From a checkpoint of a small multi-label audio tagger: 1.0 epochs.
Rows from block 3 of a small multi-label audio tagger, named by matrix and row number. Rows with one number belong to one neuron. Each number is 500 + 50 x the weight over its row's rms, rounded and kept within 0 to 999. All counts start at 0. Numbers have three digits each.
After each neuron's rows are labels from the 100 clips, of 14976, where the neuron reaches its largest size: "strongest on" is what is common among them. Only what is clearly more common there than usual is listed. The data: single notes of musical instruments (NSynth).
# gate: MLP gate (model.blocks.3.mlp.gate.weight, 384x128), inputs 0-127
# fc1: MLP up (model.blocks.3.mlp.fc1.weight, 384x128), inputs 0-127
# fc2: MLP down (model.blocks.3.mlp.fc2.weight, 128x384, transposed), outputs 0-127

gate.208:590447496481475533467632464533511464516559518469517486549489444503569570537356577472511484532442490489476407497571526638485460591477487550410470524536526436481581498510576547549590455459461476514489476455488482494569574548480453548561466439508577474501537606536505429530528522509494473418521565533583483491581549520456493518506482447533445423562529555426528436517493471503504584512577
fc1.208:477461462554519575546464496518556594527488469433513501553588547520547465531527536433514490476499424443534594477506499530426458475469635604479486511488520499506525441416549387500516403480539511523491417553526561543450567468554407483502481570569491498591491495420584507397501531472533503527462547463494503506474477506449481474482608494511492512452339526603464443449504472533564532439519
fc2.208:503468463502572562579511433505550445575532516532426469455486492446499580503430589590475406562454610493566500454500535520401589445483525456550498448442492395491504503463610454544526477521529465475515453552573517456609433458529566509494473512460465507486545523496576491471472507498462518506537463495489545512576478565504524567613577488520480427504578570470540395580516621484513511528501
strongest on: octave 4; pitch class C; note: C4

gate.54:542512572527494559510514550446501548452432488510512450524553494529466429467480444469478484469550457632528509468506458485451482526529500461463448499569479443525470418472511437502432497470510459528450505479514532490625478463511576525502559512460475585492529474462464529534475394525372427515647486483579406505489488377506448498475529531540499631592447488465629583456527458473476472558441
fc1.54:492528472533490424514462592435462437468558465461511416503494494422535598486538430600570555515538553424549438503523488516454534429530463535497534542449562453492534464499502536472470511522508551437499498424565386559527374523437583565545476464541512507482472497614493509517455476502553584542475406558482450474444568451554469545525432443467570494571570515508554594418456589545511508537498
fc2.54:515526421423542463518490515538471485502444528448514467447429535469504526491439573499598444590589525483512462505622448503476471547557510466499518499594577468531528510500546470490535511461477570426468490471478468562511416483494415458538514626497530501491486434612400525412559532560531526490592507542494574452424460603458437533526569508392485423401476494501436456542566529517520537467491
strongest on: octave 4; pitch class C; note: C4; pitch class: A

gate.315:541487489468421518525582470551484540519529472481566416574479500533462467585498489460462474493494521494503538485459455574539522457495531379542529542517434445505492445606489551543418513587583593543411412443451526572569494453598423521419452547551511532493539468497489470518547464589486429496442577525437509553473523541408529559415566393473498508524550470529505514560478494526525491617439
fc1.315:582499559585544494457441564515428494519511544498451529502518519528483546442526469512555525546543442514562450497546587477439447577576461516400506433467427571465496421428408462529484440370502476521537500545589429431512515568428454402560527409474500421430388553517501514550501540513523493501528476440563539422470530551543423500427490467529439470447539492507477492426466499478444436450532
fc2.315:455468428625509580556620483472434557466508565478501556513479471475539638475446483549475518514525498491455512499599534496485496469482486539426547540467506546478496490403550597506515580462470483473446501484565422555442528517541517420466539497444507504514432455557473474514368565437549510619546444429528422388465566466537427515468536481499498491562476570475432493524574455458527521490542
strongest on: pitch class D; octave 7; note: D7; octave 6

gate.207:547459502460496495436574543468478460547546467548520424515479390433527444534462562532545413532481539510545425584478506597509529544551558519476432605463479505478517473508484494492554507563596567430396403404492501523504509574606551554493463546532529526459546503566495491392566454487446452548492523432507463452473576492405449560467426431527602523533433447507510492517420528543507474480492
fc1.207:600499482512470564458529500503523462452539402475472398492406433488576395424499572562520469482441452556474522499468494574540509425503531597581356549470478517565493470480408498565519573435527451398490498558474467530537500478569460519529456542541469441492519479399501517451467593509466545550500508460517473488529472436429476489427478430553472463482447552454523476497515487507549630417524
fc2.207:542491608462552479371500451592629536520481498493466448518464517419536490473488556512548421527596466458534488465503500531475534536440541442539484518532498427507622517547451423570473501555521474499475524615475427532489458413563554481455445561538506533512517469491497526466514544538542517469525531456384512576511449480455480551569405358493515464474512516526511508570520625497425520468535
strongest on: octave 4; pitch class D#; note: D#4

gate.80:513449539547532433503477535535463534532574555464484458529493460520509453547589448460497426473401515578497501529489501544427546538462433455526485544528454461541605573583505498548513489488433519590598563473545540569552505462448493497532466442523502490544534547514460508398605461461477513465426488410483563451451430474527362534567472537495612542525494454571414399443511571431495503533526
fc1.80:575479447495603549503429459494542527461505504436411494506493479484530494577430404515508490540506482609457514459432559551583539604454417423507476542478613467522534499447442507471642497521455504461496540609509505392514561487457475458445475540486479526521471405520438519490509478550508513453495502643488509506462466464506483558521523492560523546426434473522445537499447514512367435553469
fc2.80:572465533582514501474509483513559506519465621454527482497538525523518462512499460406474488564464497527524435571502486537475523562512461496622521511522479491465400510490474519475537447446513555537476525387472410400478481613466520506497405335493481464440510496503516425453531458411518481471516392520455533443503439408452506473585578489446518536519595447477560585470557502485570571518516
strongest on: pitch class D

gate.219:493560547479595540506454494460463433485441410509527528432492469528457492459508532471459532513505526546457363510526554517504488528496430531556504513499492442388531499567494482509423481460569527533449494464556603463482435411476594586454528574480538519435526537414481537611487495536501537434534486477524452538607540451529480506477543415560419434552427460465432498563468439412485604459425
fc1.219:535536496487433510566513504495512544440560421478554440436534512541457525558532425474500416589437447548504583526508546464535493516461482561542592484522490488428507455534505558553508444563550517472467445490556498555497605360549529480520524568501530465493406517384361499505523514500482481468502481456586410545514512406555512452393605487516527562465442496511457562566472536417503437514500
fc2.219:535483439648478482447476502488593496498452531575496515524474432507472480505512377561514519437492522496451541518437453427503534482418568479513481459518496497478502584510525559528519490613459476484546519410470546554401498494398398430556435456386507483517552501405490561494551476461432484432463525597395517501474435416551444469455527491438489424486519477546561460480513545496533509564437
strongest on: octave 4

gate.291:518615460568448505581563566465414522424548499498476447586406553531542439591498464487529511509541550429484509495430548487472553511508568537464440628515575568459412599534424415516413538518525480486497540484490473587490514440501470558449446506523452521442500514478434527498392531583546497607489451569486512509473497500495525489441532418409441497550548434483422503500490495463471447502479
fc1.291:453522467512525496528467445470557567485552432497526502479488528433539551547467500429517505488474550393502408471385468546497497626456481588511549535516368520372478485515401436525521565523465394410411556459446497459508520553523546542376519512473548564510517531477584530498488528555530487508508432493512447466467478521470597529593494490505539510486583411528437480505497505498388510511533
fc2.291:516537518473620485473523454390516406533481484516541505380522513496484441489539494513489557536592495472428547418563556452455452469548610418530539478553520520516534469517483491476508595494525486531612378559600561398521452486518526489572487516500504460555451600390563519431505548419461547462471461483450425542488492584444494518585512443508503545476468503466466551457454495509523526562523
strongest on: octave 4